Rows from block 8 of a small image classifier, named by matrix and row number. Rows with one number belong to one neuron. Each number is 200 + 30 x the weight over its row's rms, rounded and kept within 0 to 999. All counts start at 0. After the name is the row's rms in percent of the matrix's.
After each neuron's rows are labels from the 100 images, of 14976, where the neuron reaches its largest size: "peak at" is the part of the image that holds the peak. Only what is clearly more common there than usual is listed. The data: photos of arthropod specimens (BIOSCAN-5M). In brackets: how many of the 100, against the usual share in percent.
# gate: MLP gate (model.blocks.8.mlp.gate.weight, 672x256), inputs 128-191
# fc1: MLP up (model.blocks.8.mlp.fc1.weight, 672x256), inputs 128-191
# fc2: MLP down (model.blocks.8.mlp.fc2.weight, 256x672, transposed), outputs 128-191

gate.571,153,221,222,221,210,211,178,178,219,218,206,219,233,219,179,209,190,255,259,233,212,235,225,216,225,226,211,180,181,191,212,176,217,120,166,155,170,205,177,200,166,212,230,173,180,220,200,183,212,145,219,217,196,169,136,247,204,219,194,244,208,147,171,215,180
fc1.571,153,221,197,197,215,234,226,239,245,193,173,250,212,204,200,206,208,248,209,212,194,181,233,259,193,200,181,196,151,225,162,166,224,180,191,257,225,189,155,210,238,187,113,227,172,163,235,193,193,216,298,205,213,264,224,131,201,208,239,203,208,186,212,139,205
fc2.571,153,238,202,188,188,116,229,248,208,200,214,187,223,197,269,196,237,245,191,207,263,216,123,180,188,233,191,252,215,230,210,186,139,206,159,182,228,198,233,199,158,252,217,225,223,184,200,204,201,163,196,238,184,217,139,240,195,151,198,219,156,180,231,200,200
peak at: middle right (41 vs 12.5)

gate.643,058,186,200,199,200,209,280,201,140,201,201,189,196,176,200,228,195,235,212,200,200,212,193,201,209,200,206,201,197,200,117,217,213,173,236,199,203,194,216,228,203,183,250,177,201,193,179,200,192,269,220,200,216,162,186,199,195,170,210,225,203,200,196,179,150
fc1.643,066,189,199,286,152,221,273,203,179,203,221,128,199,161,158,218,198,212,208,199,194,199,203,179,210,155,191,200,191,196,128,224,229,214,223,178,172,213,201,250,201,200,202,208,205,214,229,209,181,207,245,194,223,192,213,192,205,140,200,197,204,226,222,176,166
fc2.643,047,200,284,257,210,200,197,299,200,196,200,200,200,205,194,201,197,198,200,187,295,200,191,206,200,283,200,179,202,275,208,203,202,199,200,198,200,197,134,233,185,196,198,199,178,214,207,162,171,166,200,180,181,195,201,203,195,200,194,197,155,199,200,201,200
peak at: top centre (30 vs 12.5)

gate.78,116,201,211,201,194,223,217,237,188,195,204,209,156,213,203,215,245,267,204,116,180,221,197,208,189,206,195,176,218,214,195,191,232,218,213,210,205,214,148,195,199,186,238,170,204,222,199,200,199,152,211,200,200,204,174,169,164,195,182,230,202,201,201,195,211
fc1.78,119,195,187,181,171,205,255,126,280,198,202,198,183,184,235,230,188,204,200,175,209,203,205,186,159,199,224,157,212,180,262,199,205,162,204,203,212,185,195,178,154,196,196,236,200,226,188,212,189,219,199,248,241,210,190,198,179,222,200,192,189,189,237,155,185
fc2.78,133,293,188,162,160,189,203,206,160,185,214,238,222,186,207,202,202,241,196,203,184,159,129,230,188,159,182,224,141,209,146,143,198,204,197,200,181,190,212,233,200,235,201,205,248,194,204,198,216,175,307,212,254,212,192,178,193,105,148,183,203,273,195,236,199
peak at: top left (58 vs 6.2); bottom left (37 vs 6.2)

gate.155,028,204,200,207,200,59,200,77,200,200,222,200,200,200,305,200,200,137,200,200,182,200,229,200,200,200,216,200,165,162,200,200,200,200,129,200,200,196,200,200,200,127,166,200,200,200,200,200,200,200,151,178,200,273,273,200,200,233,200,200,200,200,200,200,200
fc1.155,026,200,200,292,143,200,200,200,200,212,200,287,200,200,238,200,200,162,176,200,185,200,200,178,200,200,200,160,200,195,100,200,200,200,180,200,200,200,254,299,200,200,237,347,242,265,200,200,200,187,160,186,103,200,168,200,136,200,204,200,200,104,244,125,200
fc2.155,017,200,200,200,200,200,200,201,200,200,200,200,200,200,35,200,200,173,200,200,200,200,200,200,200,200,162,200,185,200,200,200,200,435,200,200,200,200,200,200,200,200,200,200,200,200,200,200,200,200,200,189,200,200,200,200,200,200,200,200,200,200,200,200,200
peak at: top centre (38 vs 12.5)

gate.358,034,235,200,200,200,200,200,200,200,200,200,186,207,200,222,200,219,192,243,147,264,200,175,205,200,206,200,197,200,147,188,200,200,201,200,256,200,200,200,200,200,200,169,200,200,200,183,205,227,205,200,200,200,214,278,200,200,200,244,200,200,188,200,187,200
fc1.358,055,239,200,212,200,194,200,259,193,173,200,193,200,213,222,205,200,200,264,169,200,222,200,200,200,234,200,200,200,200,200,162,200,187,150,200,200,200,200,204,198,144,174,200,213,200,169,208,200,200,170,166,200,189,193,200,200,280,215,200,183,151,200,213,204
fc2.358,041,200,197,200,200,200,230,274,200,214,200,199,199,287,200,193,200,201,247,211,199,199,200,200,200,200,200,200,200,200,200,200,200,200,200,130,200,211,200,200,235,200,200,191,144,200,200,200,199,198,200,200,200,200,200,200,200,201,187,201,200,130,201,200,200
peak at: top left (51 vs 6.2)

gate.308,135,227,242,185,215,157,154,199,194,198,219,199,202,172,185,191,196,203,192,181,173,205,209,183,208,209,182,173,206,194,218,206,217,237,187,275,176,170,186,200,193,166,204,192,177,203,187,209,198,208,183,154,244,199,184,217,163,219,192,186,210,198,198,289,206
fc1.308,143,196,171,220,207,223,210,140,229,187,208,156,176,203,217,199,243,208,195,215,217,200,137,210,195,196,209,198,177,213,160,207,200,178,203,128,218,190,199,157,197,203,196,194,212,185,129,186,215,197,202,207,202,206,203,185,253,192,195,222,179,206,182,172,218
fc2.308,127,168,188,199,163,228,202,147,193,198,213,219,208,132,209,235,140,177,198,220,198,197,191,218,237,222,202,201,245,190,187,208,201,185,229,221,233,197,186,191,201,183,211,174,201,200,227,268,199,167,199,219,217,183,200,200,220,204,193,203,230,192,180,169,198
peak at: middle left (34 vs 12.5)

gate.641,035,200,203,204,194,143,178,200,200,200,200,200,190,200,200,200,200,200,200,200,185,200,200,231,200,200,200,200,200,166,200,210,200,200,215,200,199,200,200,200,139,184,176,200,165,226,200,200,199,200,200,149,247,200,199,200,196,233,200,174,230,200,220,200,265
fc1.641,033,200,190,235,200,199,200,200,200,234,136,200,200,200,200,200,201,200,200,186,200,201,200,166,191,230,223,200,190,105,200,263,200,179,202,200,200,200,205,138,200,200,135,215,184,200,235,200,200,200,200,134,200,246,200,186,200,212,246,200,105,278,181,200,200
fc2.641,020,200,199,200,201,200,200,200,200,200,201,200,200,200,200,200,200,200,200,169,200,200,200,200,200,200,200,200,200,159,200,200,200,200,200,201,200,200,200,200,200,200,200,200,187,101,200,200,200,199,200,200,201,180,200,200,200,199,267,200,130,200,200,200,200
peak at: bottom right (51 vs 6.2); top right (41 vs 6.2)

gate.115,039,113,200,200,200,200,199,157,215,297,86,200,200,281,200,232,200,168,203,200,227,200,200,200,200,209,200,213,200,200,200,145,200,267,249,178,200,218,200,200,193,163,188,200,200,200,200,200,200,200,187,200,200,226,200,200,213,200,287,200,200,200,200,152,200
fc1.115,045,200,200,161,200,200,257,200,200,193,185,200,200,154,200,188,200,200,225,209,200,174,199,195,200,193,200,168,198,189,301,200,200,200,171,191,200,266,200,200,200,180,195,200,200,187,217,170,196,216,200,200,142,131,200,200,200,238,200,200,200,247,284,147,178
fc2.115,034,200,99,200,200,200,242,200,200,200,200,200,200,200,200,171,200,200,200,199,200,200,200,200,200,189,200,200,200,238,225,200,200,200,200,200,200,250,200,200,199,200,166,228,186,225,201,200,150,200,200,120,176,200,200,200,200,182,200,200,200,239,147,187,201
peak at: bottom right (29 vs 6.2)

gate.431,142,222,203,178,131,198,272,204,172,218,200,236,228,174,178,176,253,218,218,190,208,210,201,233,175,193,213,202,167,206,194,157,211,176,203,198,169,200,148,159,244,201,154,171,163,172,206,174,200,214,217,182,178,189,273,188,198,160,194,210,210,225,173,230,205
fc1.431,148,222,202,159,107,187,220,154,224,172,202,200,219,218,143,187,205,176,171,253,200,170,211,198,222,181,233,189,251,207,190,219,212,182,205,230,197,208,192,232,191,191,116,191,204,189,254,206,226,206,207,198,149,143,234,207,204,205,174,187,208,224,216,258,235
fc2.431,150,174,197,201,231,172,194,232,164,181,237,241,200,164,202,252,152,214,187,158,146,138,190,223,208,184,215,233,179,165,170,247,302,181,202,199,200,168,217,151,234,151,215,226,182,200,163,213,245,195,204,198,218,277,196,164,206,201,176,198,204,199,215,205,190
peak at: bottom centre (35 vs 12.5)

gate.322,125,192,209,200,169,141,215,189,202,160,166,120,184,193,169,220,185,251,253,196,177,204,210,209,203,218,186,231,158,203,191,174,269,257,218,158,204,187,190,215,239,205,216,200,199,226,220,220,171,222,249,233,245,184,204,227,215,219,226,199,196,228,197,195,193
fc1.322,118,204,190,199,187,222,213,171,148,201,187,205,212,218,211,182,206,218,159,193,176,198,278,187,177,213,198,149,133,196,207,193,237,195,202,227,198,212,249,267,198,186,283,190,253,128,222,209,161,227,200,216,199,197,207,193,177,186,223,220,132,168,201,180,212
fc2.322,132,240,210,188,217,196,202,200,201,206,157,209,203,202,205,260,208,243,223,186,224,207,201,203,203,203,198,208,207,214,308,221,214,203,212,200,217,201,212,168,157,210,185,195,195,275,190,191,227,183,207,211,240,235,146,182,214,164,165,214,202,219,198,194,234
peak at: bottom centre (34 vs 12.5)

gate.613,159,216,203,271,161,215,208,248,219,234,187,185,196,193,194,208,199,207,207,199,244,186,172,203,148,230,260,206,182,174,175,209,182,183,291,217,182,162,220,188,229,259,168,187,253,232,211,207,143,246,177,136,185,209,228,183,184,157,170,218,148,199,233,234,199
fc1.613,180,166,206,187,188,186,184,227,223,197,249,231,178,257,213,159,179,267,240,187,183,190,211,214,182,222,200,207,258,159,210,173,200,240,175,141,198,157,230,220,140,187,205,275,210,229,159,227,201,185,155,200,244,187,202,221,196,192,197,151,225,167,197,169,119
fc2.613,179,201,198,197,204,226,156,178,183,187,213,206,218,159,227,140,215,175,178,167,202,218,204,200,197,221,184,190,181,201,218,160,232,236,202,177,185,195,198,218,205,191,148,191,220,257,213,214,179,195,195,175,225,193,160,251,199,206,195,197,254,229,199,199,199
peak at: top left (31 vs 6.2)

gate.195,095,200,226,216,247,198,227,201,225,190,199,187,210,178,203,189,187,200,169,172,266,194,193,229,219,200,224,215,199,201,203,189,202,198,258,238,240,203,204,225,191,222,174,181,200,215,242,149,186,194,167,178,160,191,195,213,272,308,197,148,194,230,205,169,216
fc1.195,096,178,161,207,179,221,192,172,200,161,227,199,166,239,214,200,185,227,200,247,115,209,209,186,182,201,179,200,202,178,216,148,237,192,109,178,191,156,200,186,200,199,201,181,192,187,175,237,220,184,219,226,181,121,194,196,150,165,196,223,224,209,171,213,115
fc2.195,086,206,205,184,186,243,157,227,205,187,209,188,175,191,204,226,183,196,194,205,210,225,186,222,200,233,143,199,245,261,199,208,217,223,197,135,203,198,250,212,152,186,135,183,191,196,183,194,201,232,152,178,185,181,175,216,144,196,201,193,231,220,170,201,200
peak at: middle left (34 vs 12.5)

gate.585,022,200,200,178,200,254,200,200,200,251,200,200,200,200,202,193,200,200,200,200,200,200,200,200,256,200,200,200,200,169,200,200,200,200,200,192,99,200,176,200,200,166,200,200,200,200,200,114,200,188,200,200,200,200,200,236,200,236,130,281,200,200,200,200,200
fc1.585,023,200,200,200,138,154,200,221,200,200,229,201,200,281,200,200,200,149,191,200,200,200,200,200,109,200,200,200,200,200,208,166,195,200,191,200,200,198,200,200,200,194,200,296,200,200,200,200,200,200,200,110,187,191,200,200,200,200,200,200,201,200,200,200,230
fc2.585,017,200,200,200,200,200,200,200,200,200,200,200,200,200,243,0,200,200,200,200,200,147,89,200,200,200,200,200,200,200,200,200,200,200,200,200,200,368,200,200,200,200,200,200,200,200,200,216,200,200,200,200,200,200,200,200,200,200,200,200,200,200,200,200,200
peak at: bottom left (68 vs 6.2)

gate.77,133,176,175,141,159,211,134,221,200,219,182,174,207,182,199,185,219,205,195,262,197,190,204,207,183,209,215,180,168,181,196,184,196,227,281,242,215,184,197,217,196,242,197,228,125,195,179,168,199,194,207,258,205,157,211,178,186,189,157,184,197,197,188,237,234
fc1.77,136,221,235,262,229,158,243,189,225,169,238,199,157,166,199,200,239,171,223,209,214,146,179,184,222,187,225,209,181,192,223,251,210,156,185,117,198,236,174,154,143,226,207,178,223,230,236,211,201,175,190,180,207,199,203,234,199,224,213,204,262,203,204,130,193
fc2.77,160,192,161,196,201,214,132,201,198,195,220,183,189,177,205,215,190,247,203,215,255,203,195,195,211,196,139,186,237,202,220,227,196,196,185,248,235,177,185,218,199,218,198,249,199,174,203,201,204,220,188,193,250,188,204,89,203,196,161,224,172,203,142,240,199
peak at: bottom left (52 vs 6.2)

gate.520,130,250,203,228,175,191,201,211,149,196,186,168,233,240,203,175,238,299,183,196,179,213,148,173,198,192,176,226,175,214,166,231,228,190,200,235,235,274,186,133,198,196,248,194,218,229,186,200,238,151,200,267,253,185,185,217,157,199,194,198,237,183,259,137,190
fc1.520,119,179,184,182,220,200,231,180,203,217,184,206,203,214,212,235,153,233,203,157,200,189,198,200,188,198,188,208,113,205,175,157,212,163,211,200,170,245,156,179,177,259,203,193,189,162,170,203,192,201,202,179,184,210,186,205,193,239,193,214,199,157,225,211,238
fc2.520,130,194,217,211,191,208,166,230,202,199,180,177,228,201,168,225,231,133,225,236,266,244,168,226,213,234,187,146,197,160,143,190,239,198,185,179,204,199,157,248,210,230,186,201,217,203,225,115,188,196,197,180,158,197,199,190,188,214,249,198,178,188,119,194,188
peak at: bottom left (54 vs 6.2)

gate.383,026,166,256,200,200,200,200,200,200,200,200,200,200,200,200,203,200,200,200,200,163,200,218,200,200,92,162,200,134,200,200,200,370,200,200,200,200,200,200,200,133,200,206,199,200,200,200,192,96,200,205,200,200,200,211,200,200,200,203,200,200,200,200,200,200
fc1.383,029,200,186,192,256,200,117,200,171,209,200,200,200,200,209,200,200,200,200,200,232,200,192,200,200,264,196,207,200,200,200,200,150,200,200,200,200,200,200,198,200,204,190,200,200,209,200,200,200,147,200,200,200,200,200,250,165,268,127,200,252,171,200,200,200
fc2.383,012,200,200,200,200,200,199,200,200,200,200,200,200,200,200,200,200,127,200,200,200,200,200,254,200,200,200,200,233,200,200,200,200,200,200,200,200,200,200,199,200,200,200,200,200,200,200,200,200,169,200,200,200,118,200,200,200,200,200,200,200,200,200,200,200
peak at: top centre (33 vs 12.5)

gate.408,148,137,154,209,152,178,174,222,195,172,198,182,232,155,179,200,166,176,180,210,232,176,156,193,201,229,192,222,175,205,176,132,194,183,192,212,184,182,181,228,209,206,286,195,170,212,275,167,224,170,251,215,172,237,217,218,193,182,214,275,197,230,202,179,260
fc1.408,143,194,167,145,172,233,205,207,210,255,244,226,150,202,228,224,208,204,166,193,231,192,172,200,194,204,207,219,178,223,220,207,215,251,243,176,188,150,184,216,164,235,206,204,153,135,198,213,282,228,203,238,159,163,193,178,203,135,207,248,220,206,230,165,181
fc2.408,146,177,192,199,200,218,201,177,272,126,197,196,201,220,200,217,184,198,220,180,207,205,200,198,210,195,256,162,205,203,181,231,183,190,188,200,190,230,228,148,164,212,214,194,209,228,174,246,263,230,200,199,209,199,200,202,204,201,182,179,164,206,166,164,228
peak at: middle right (30 vs 12.5)

gate.50,165,237,182,180,216,231,197,177,155,169,179,193,118,197,201,245,212,179,186,179,181,182,200,164,204,299,198,207,221,224,171,190,159,210,180,204,194,194,206,275,185,265,195,201,188,181,200,249,180,244,177,176,170,159,207,269,231,184,133,186,191,231,199,191,152
fc1.50,166,179,207,210,174,172,165,251,200,170,208,239,224,208,240,217,181,153,155,162,192,214,197,227,207,192,192,213,177,201,228,194,218,204,263,187,207,256,189,156,203,204,189,130,150,211,191,166,206,225,207,186,237,178,186,176,190,235,210,201,187,210,216,201,218
fc2.50,164,221,180,202,204,195,223,206,240,200,225,137,272,182,226,184,196,203,205,204,218,215,178,191,318,198,188,173,141,226,202,210,202,239,239,258,225,167,161,131,181,195,198,234,264,222,205,170,216,248,206,170,240,210,186,185,220,218,184,193,199,185,212,175,204
peak at: centre (88 vs 25)

gate.29,017,200,200,200,200,200,200,200,216,200,200,200,200,200,201,200,200,200,200,200,200,200,200,222,169,200,200,200,200,156,200,130,200,200,192,200,200,200,195,200,200,200,200,200,200,200,200,200,200,206,200,144,128,172,200,200,200,200,200,200,200,200,324,117,200
fc1.29,016,200,155,200,200,170,200,169,200,200,200,200,200,200,64,184,200,200,152,200,268,192,200,200,177,190,146,348,200,200,200,193,200,200,200,200,200,200,200,200,200,200,200,200,200,231,200,200,82,200,325,200,200,200,117,200,200,200,200,200,200,200,200,200,200
fc2.29,006,200,200,200,200,200,200,200,200,200,200,200,200,200,200,200,200,200,200,200,200,200,200,200,200,200,200,200,200,200,200,200,200,200,200,200,200,200,200,200,200,200,200,200,200,200,200,200,200,200,200,200,200,200,200,200,200,200,200,200,200,200,200,200,200
peak at: top centre (32 vs 12.5)

gate.151,025,200,200,313,200,200,108,200,200,200,153,200,200,200,200,172,209,200,110,200,200,356,200,200,200,200,200,200,200,200,200,169,93,200,200,245,200,200,262,136,205,200,200,200,232,200,200,253,197,190,200,200,200,299,200,200,200,200,200,200,200,200,200,200,200
fc1.151,029,200,200,223,200,231,195,249,200,261,122,237,200,200,200,200,200,200,281,200,200,197,225,200,200,200,159,200,178,200,200,195,187,200,206,200,200,200,200,200,200,200,142,200,238,200,259,200,200,200,200,200,200,200,200,200,214,200,200,245,185,239,200,200,200
fc2.151,019,200,200,200,200,200,158,200,200,200,157,267,200,200,200,200,200,106,200,200,200,200,132,200,200,200,280,200,200,200,201,200,200,200,200,200,200,119,200,211,200,200,200,200,200,200,200,200,200,200,200,200,200,200,105,200,200,200,200,200,200,76,200,204,200
peak at: bottom right (27 vs 6.2); top left (27 vs 6.2)

gate.569,027,200,200,200,200,200,200,200,192,187,200,200,200,200,200,232,200,182,200,188,200,170,200,200,200,200,223,200,200,200,289,171,167,200,200,200,200,200,265,200,200,317,200,200,200,185,159,200,200,204,200,200,200,171,200,161,173,200,200,200,200,203,211,200,214
fc1.569,030,223,154,200,207,203,235,204,241,200,200,200,200,200,155,200,207,200,200,200,200,208,160,243,253,200,214,184,200,200,200,168,200,200,200,200,200,200,283,200,200,200,186,203,200,200,200,200,200,242,200,185,200,200,177,200,200,202,200,200,200,200,187,196,200
fc2.569,017,200,200,200,200,200,200,197,200,200,225,200,200,200,200,200,163,200,200,200,200,200,172,200,200,200,200,200,200,200,200,200,200,200,200,200,200,200,200,200,200,200,200,200,200,200,200,200,200,200,200,200,200,200,200,200,200,200,200,200,200,200,200,200,200
peak at: centre (59 vs 25)

gate.457,066,137,192,159,251,228,176,172,241,174,204,198,155,230,198,286,202,127,200,196,191,201,198,199,213,201,199,240,258,174,190,229,170,236,167,231,270,190,209,197,203,202,221,200,192,165,168,195,196,180,157,203,245,201,268,203,221,200,146,218,187,201,181,201,236
fc1.457,077,197,198,184,246,159,130,203,202,188,188,225,201,198,223,286,203,96,181,198,200,200,193,211,230,217,199,213,241,202,205,192,185,201,216,214,222,200,189,212,193,187,203,156,203,190,194,229,201,199,199,192,201,191,210,205,195,197,198,262,131,202,259,140,255
fc2.457,054,200,205,168,250,202,261,187,200,200,167,201,192,210,243,177,175,199,197,202,201,130,217,189,207,215,200,198,197,199,177,200,109,213,212,173,198,214,204,177,193,186,205,239,201,168,203,204,200,202,228,202,199,215,209,248,204,199,204,179,199,200,196,196,200
peak at: middle left (30 vs 12.5)

gate.391,008,200,200,200,200,200,200,200,200,200,200,200,200,200,200,200,200,200,200,200,200,200,200,200,200,200,200,428,200,200,200,200,200,200,200,200,182,200,200,200,200,200,200,200,200,54,200,200,200,200,200,200,200,200,200,200,229,200,200,200,200,200,200,164,200
fc1.391,009,200,200,200,200,200,200,200,266,200,200,200,200,200,200,200,212,200,200,200,200,200,200,200,200,200,200,203,200,200,200,200,200,200,200,200,200,247,212,200,200,200,200,101,200,200,200,200,200,200,200,200,200,200,200,200,200,200,200,200,200,374,200,200,200
fc2.391,005,200,200,200,200,200,200,200,200,200,200,200,200,200,200,200,200,200,200,200,200,200,200,204,200,200,200,200,200,200,200,200,200,200,200,200,200,200,200,200,200,200,200,200,200,200,200,200,200,200,200,200,200,200,200,200,200,200,200,200,200,200,200,200,200
peak at: middle left (38 vs 12.5)

gate.263,026,200,172,190,200,200,218,200,149,200,200,200,199,200,200,200,200,200,200,200,200,200,200,200,93,272,262,200,256,200,200,30,200,216,200,200,292,200,200,200,200,206,200,202,200,200,200,200,271,200,200,200,200,404,211,200,200,182,187,200,151,206,200,200,200
fc1.263,033,200,200,203,167,200,190,200,200,200,206,249,204,200,200,200,225,200,200,175,195,200,200,185,219,200,135,200,200,200,188,219,200,200,200,240,66,215,200,200,200,194,200,192,200,231,200,200,200,200,200,200,200,94,69,269,275,200,200,201,200,200,192,200,200
fc2.263,019,305,200,200,200,220,200,200,200,200,200,200,200,200,200,200,200,200,200,200,200,200,141,200,225,200,162,200,272,200,200,200,200,200,173,200,253,200,253,199,200,200,200,200,200,200,38,200,200,213,200,200,200,200,9,200,200,200,200,200,199,200,156,200,200
peak at: top centre (62 vs 12.5)

gate.16,076,228,200,211,227,245,226,217,204,214,201,165,190,194,181,224,150,252,200,183,199,187,232,166,197,193,185,196,190,212,169,192,200,202,196,170,234,200,226,195,201,189,212,201,223,201,192,318,174,218,130,191,197,190,170,207,203,207,199,158,136,205,203,177,198
fc1.16,074,191,217,193,187,159,103,218,166,182,202,245,202,186,199,163,218,200,206,231,207,218,193,237,196,217,203,228,228,153,186,191,227,242,198,231,188,201,195,196,195,217,198,213,183,214,202,146,214,187,232,219,207,204,213,159,202,209,198,203,257,179,191,201,200
fc2.16,065,198,182,200,208,200,321,199,155,199,242,200,204,191,203,184,200,201,191,177,192,204,202,193,200,199,194,201,217,194,159,213,239,239,187,210,183,124,199,192,191,204,197,200,214,256,197,220,224,207,155,118,217,225,166,225,204,260,210,171,207,210,192,204,198
peak at: bottom centre (39 vs 12.5)

gate.0,160,172,187,210,182,227,228,168,118,228,169,221,210,249,200,210,197,256,219,189,210,160,196,167,226,146,232,227,182,195,181,253,149,155,186,182,195,157,258,206,206,199,195,182,201,211,188,206,181,229,202,172,154,199,159,176,152,208,266,215,189,232,173,200,191
fc1.0,145,200,221,160,200,263,202,130,188,239,201,174,220,214,144,201,237,189,198,215,172,199,164,178,206,191,200,217,161,217,191,211,196,195,188,292,224,149,240,170,184,193,234,228,229,193,182,178,174,182,220,227,237,178,242,182,214,205,212,251,168,214,187,121,197
fc2.0,180,205,188,255,225,203,201,212,107,236,177,190,196,211,204,165,163,201,209,168,199,243,199,218,191,210,194,220,235,216,152,190,169,210,220,273,191,193,254,210,200,231,201,217,141,231,151,227,194,196,201,250,211,218,175,273,243,194,162,164,201,139,201,203,227
peak at: bottom left (31 vs 6.2)

gate.594,163,247,210,168,198,175,229,246,176,229,261,152,169,208,131,189,180,270,144,176,203,240,230,195,181,213,218,160,193,215,243,220,191,199,180,197,179,186,163,135,149,224,212,222,183,215,222,182,236,234,295,173,199,202,268,211,218,185,298,198,173,233,181,186,180
fc1.594,161,191,179,178,281,235,206,195,201,185,238,221,175,201,149,215,201,116,227,184,207,167,175,195,225,179,158,201,162,194,197,204,180,251,234,167,233,221,215,214,220,178,204,167,221,199,166,203,206,194,172,239,196,262,230,174,205,230,204,202,200,189,203,235,200
fc2.594,163,129,203,202,228,183,188,191,204,231,172,176,202,187,259,187,199,227,199,199,188,275,198,208,208,186,240,140,261,214,216,217,274,178,192,191,224,171,244,137,119,204,229,169,198,242,220,203,194,201,221,160,202,197,214,205,175,272,207,170,224,151,106,115,181
peak at: middle left (35 vs 12.5)

gate.382,137,217,248,166,189,184,183,227,227,204,166,232,226,225,223,235,164,202,188,175,158,178,210,212,175,212,178,258,205,245,128,233,192,208,194,204,140,184,202,198,211,180,203,229,216,193,250,228,205,203,227,224,198,215,246,241,237,214,225,231,232,231,174,201,149
fc1.382,143,218,248,230,204,187,204,189,234,180,201,245,193,204,197,211,133,182,186,195,192,170,216,146,219,198,202,242,186,279,217,197,172,207,187,264,180,218,150,179,199,205,225,224,180,169,203,203,188,208,177,242,262,213,265,254,208,167,216,190,225,138,199,188,140
fc2.382,127,234,254,198,231,153,182,285,158,200,232,202,201,246,185,167,208,216,211,211,197,177,188,173,177,204,196,196,172,270,189,231,264,222,183,172,193,221,197,183,167,199,222,248,152,200,200,228,193,239,163,192,211,205,227,189,208,138,244,213,164,182,288,200,178
peak at: middle left (34 vs 12.5)

gate.61,124,199,228,205,267,216,135,239,156,262,190,210,216,169,238,168,184,195,222,205,183,183,284,211,201,185,201,199,128,201,177,185,208,202,188,217,228,206,197,202,210,199,190,197,169,206,180,171,145,202,194,223,182,199,189,205,166,152,196,215,215,203,187,204,125
fc1.61,116,178,191,230,235,312,191,200,194,255,198,148,239,208,159,198,199,210,203,234,255,243,205,199,173,197,166,215,193,207,199,192,204,252,197,161,244,207,141,185,220,165,208,203,182,202,145,199,175,193,204,204,185,229,150,309,228,168,207,156,211,198,189,163,176
fc2.61,119,202,198,191,164,192,183,196,199,157,194,175,238,194,179,228,152,227,202,185,207,225,210,202,205,196,226,192,208,186,206,218,186,239,213,200,196,185,212,227,200,266,317,202,221,218,255,203,206,268,203,225,226,204,223,153,207,199,201,210,206,184,240,213,156
peak at: top centre (31 vs 12.5)

gate.648,030,200,200,187,201,200,200,249,53,200,197,264,169,200,164,171,200,201,200,133,200,200,188,231,200,200,200,200,229,244,188,200,200,200,159,193,200,200,200,200,200,200,200,200,200,197,200,226,200,204,241,198,200,200,200,200,207,181,200,200,200,200,200,200,200
fc1.648,031,240,200,144,203,200,193,200,200,206,200,200,200,149,122,200,203,304,200,182,185,200,200,220,200,286,200,280,211,200,200,200,252,200,200,202,189,207,206,200,204,200,186,229,212,199,159,204,200,200,200,200,197,199,198,200,200,167,200,200,200,181,200,200,200
fc2.648,022,202,200,200,200,213,250,200,200,200,200,200,200,200,200,200,225,200,200,200,200,200,200,200,200,200,200,200,223,34,201,199,200,200,297,200,200,200,208,201,251,200,200,199,196,200,200,200,116,200,199,184,200,200,201,198,201,200,200,200,200,114,200,200,200
peak at: bottom left (33 vs 6.2)

gate.580,028,229,200,200,200,200,200,200,200,200,200,200,174,200,200,176,200,200,200,200,193,200,200,55,200,200,200,200,187,200,200,167,211,200,200,200,200,239,200,229,200,200,200,200,200,200,97,200,195,338,186,200,200,224,200,200,159,200,168,200,200,200,146,224,200
fc1.580,031,219,200,200,262,222,154,200,200,204,200,200,200,200,187,200,200,223,200,200,104,190,200,200,200,200,96,209,98,164,200,200,200,200,200,200,198,197,200,200,180,200,200,200,200,200,200,200,200,231,200,216,200,125,200,200,200,200,200,273,261,200,200,200,200
fc2.580,022,200,200,200,200,200,200,199,203,200,200,200,200,200,200,200,200,230,200,200,200,200,200,200,201,200,200,193,200,200,200,200,200,200,200,0,200,200,169,200,200,200,200,200,141,200,211,200,200,200,200,200,200,200,200,200,220,200,200,200,200,168,218,174,206
peak at: middle right (40 vs 12.5)

gate.213,166,199,244,152,218,137,192,164,236,196,189,211,205,213,222,207,213,199,242,205,239,184,146,191,239,242,193,209,291,216,214,208,220,204,189,211,200,213,194,204,157,204,196,172,164,215,202,157,198,212,220,248,264,181,195,212,234,256,197,241,216,179,213,205,210
fc1.213,144,174,191,213,217,232,142,197,199,196,199,174,204,216,238,200,204,261,230,206,240,192,196,208,168,180,164,197,237,175,189,198,193,209,223,202,197,200,163,275,158,201,200,137,223,216,199,202,191,160,200,161,238,155,141,161,193,204,139,285,188,186,246,184,198
fc2.213,160,198,206,188,247,197,202,200,216,227,228,138,190,206,193,215,207,266,195,198,217,218,166,168,198,203,171,206,203,208,197,215,193,200,230,259,179,208,206,227,200,194,209,220,259,196,189,247,205,189,208,201,171,189,194,210,155,209,199,193,219,189,156,272,194
peak at: bottom centre (39 vs 12.5)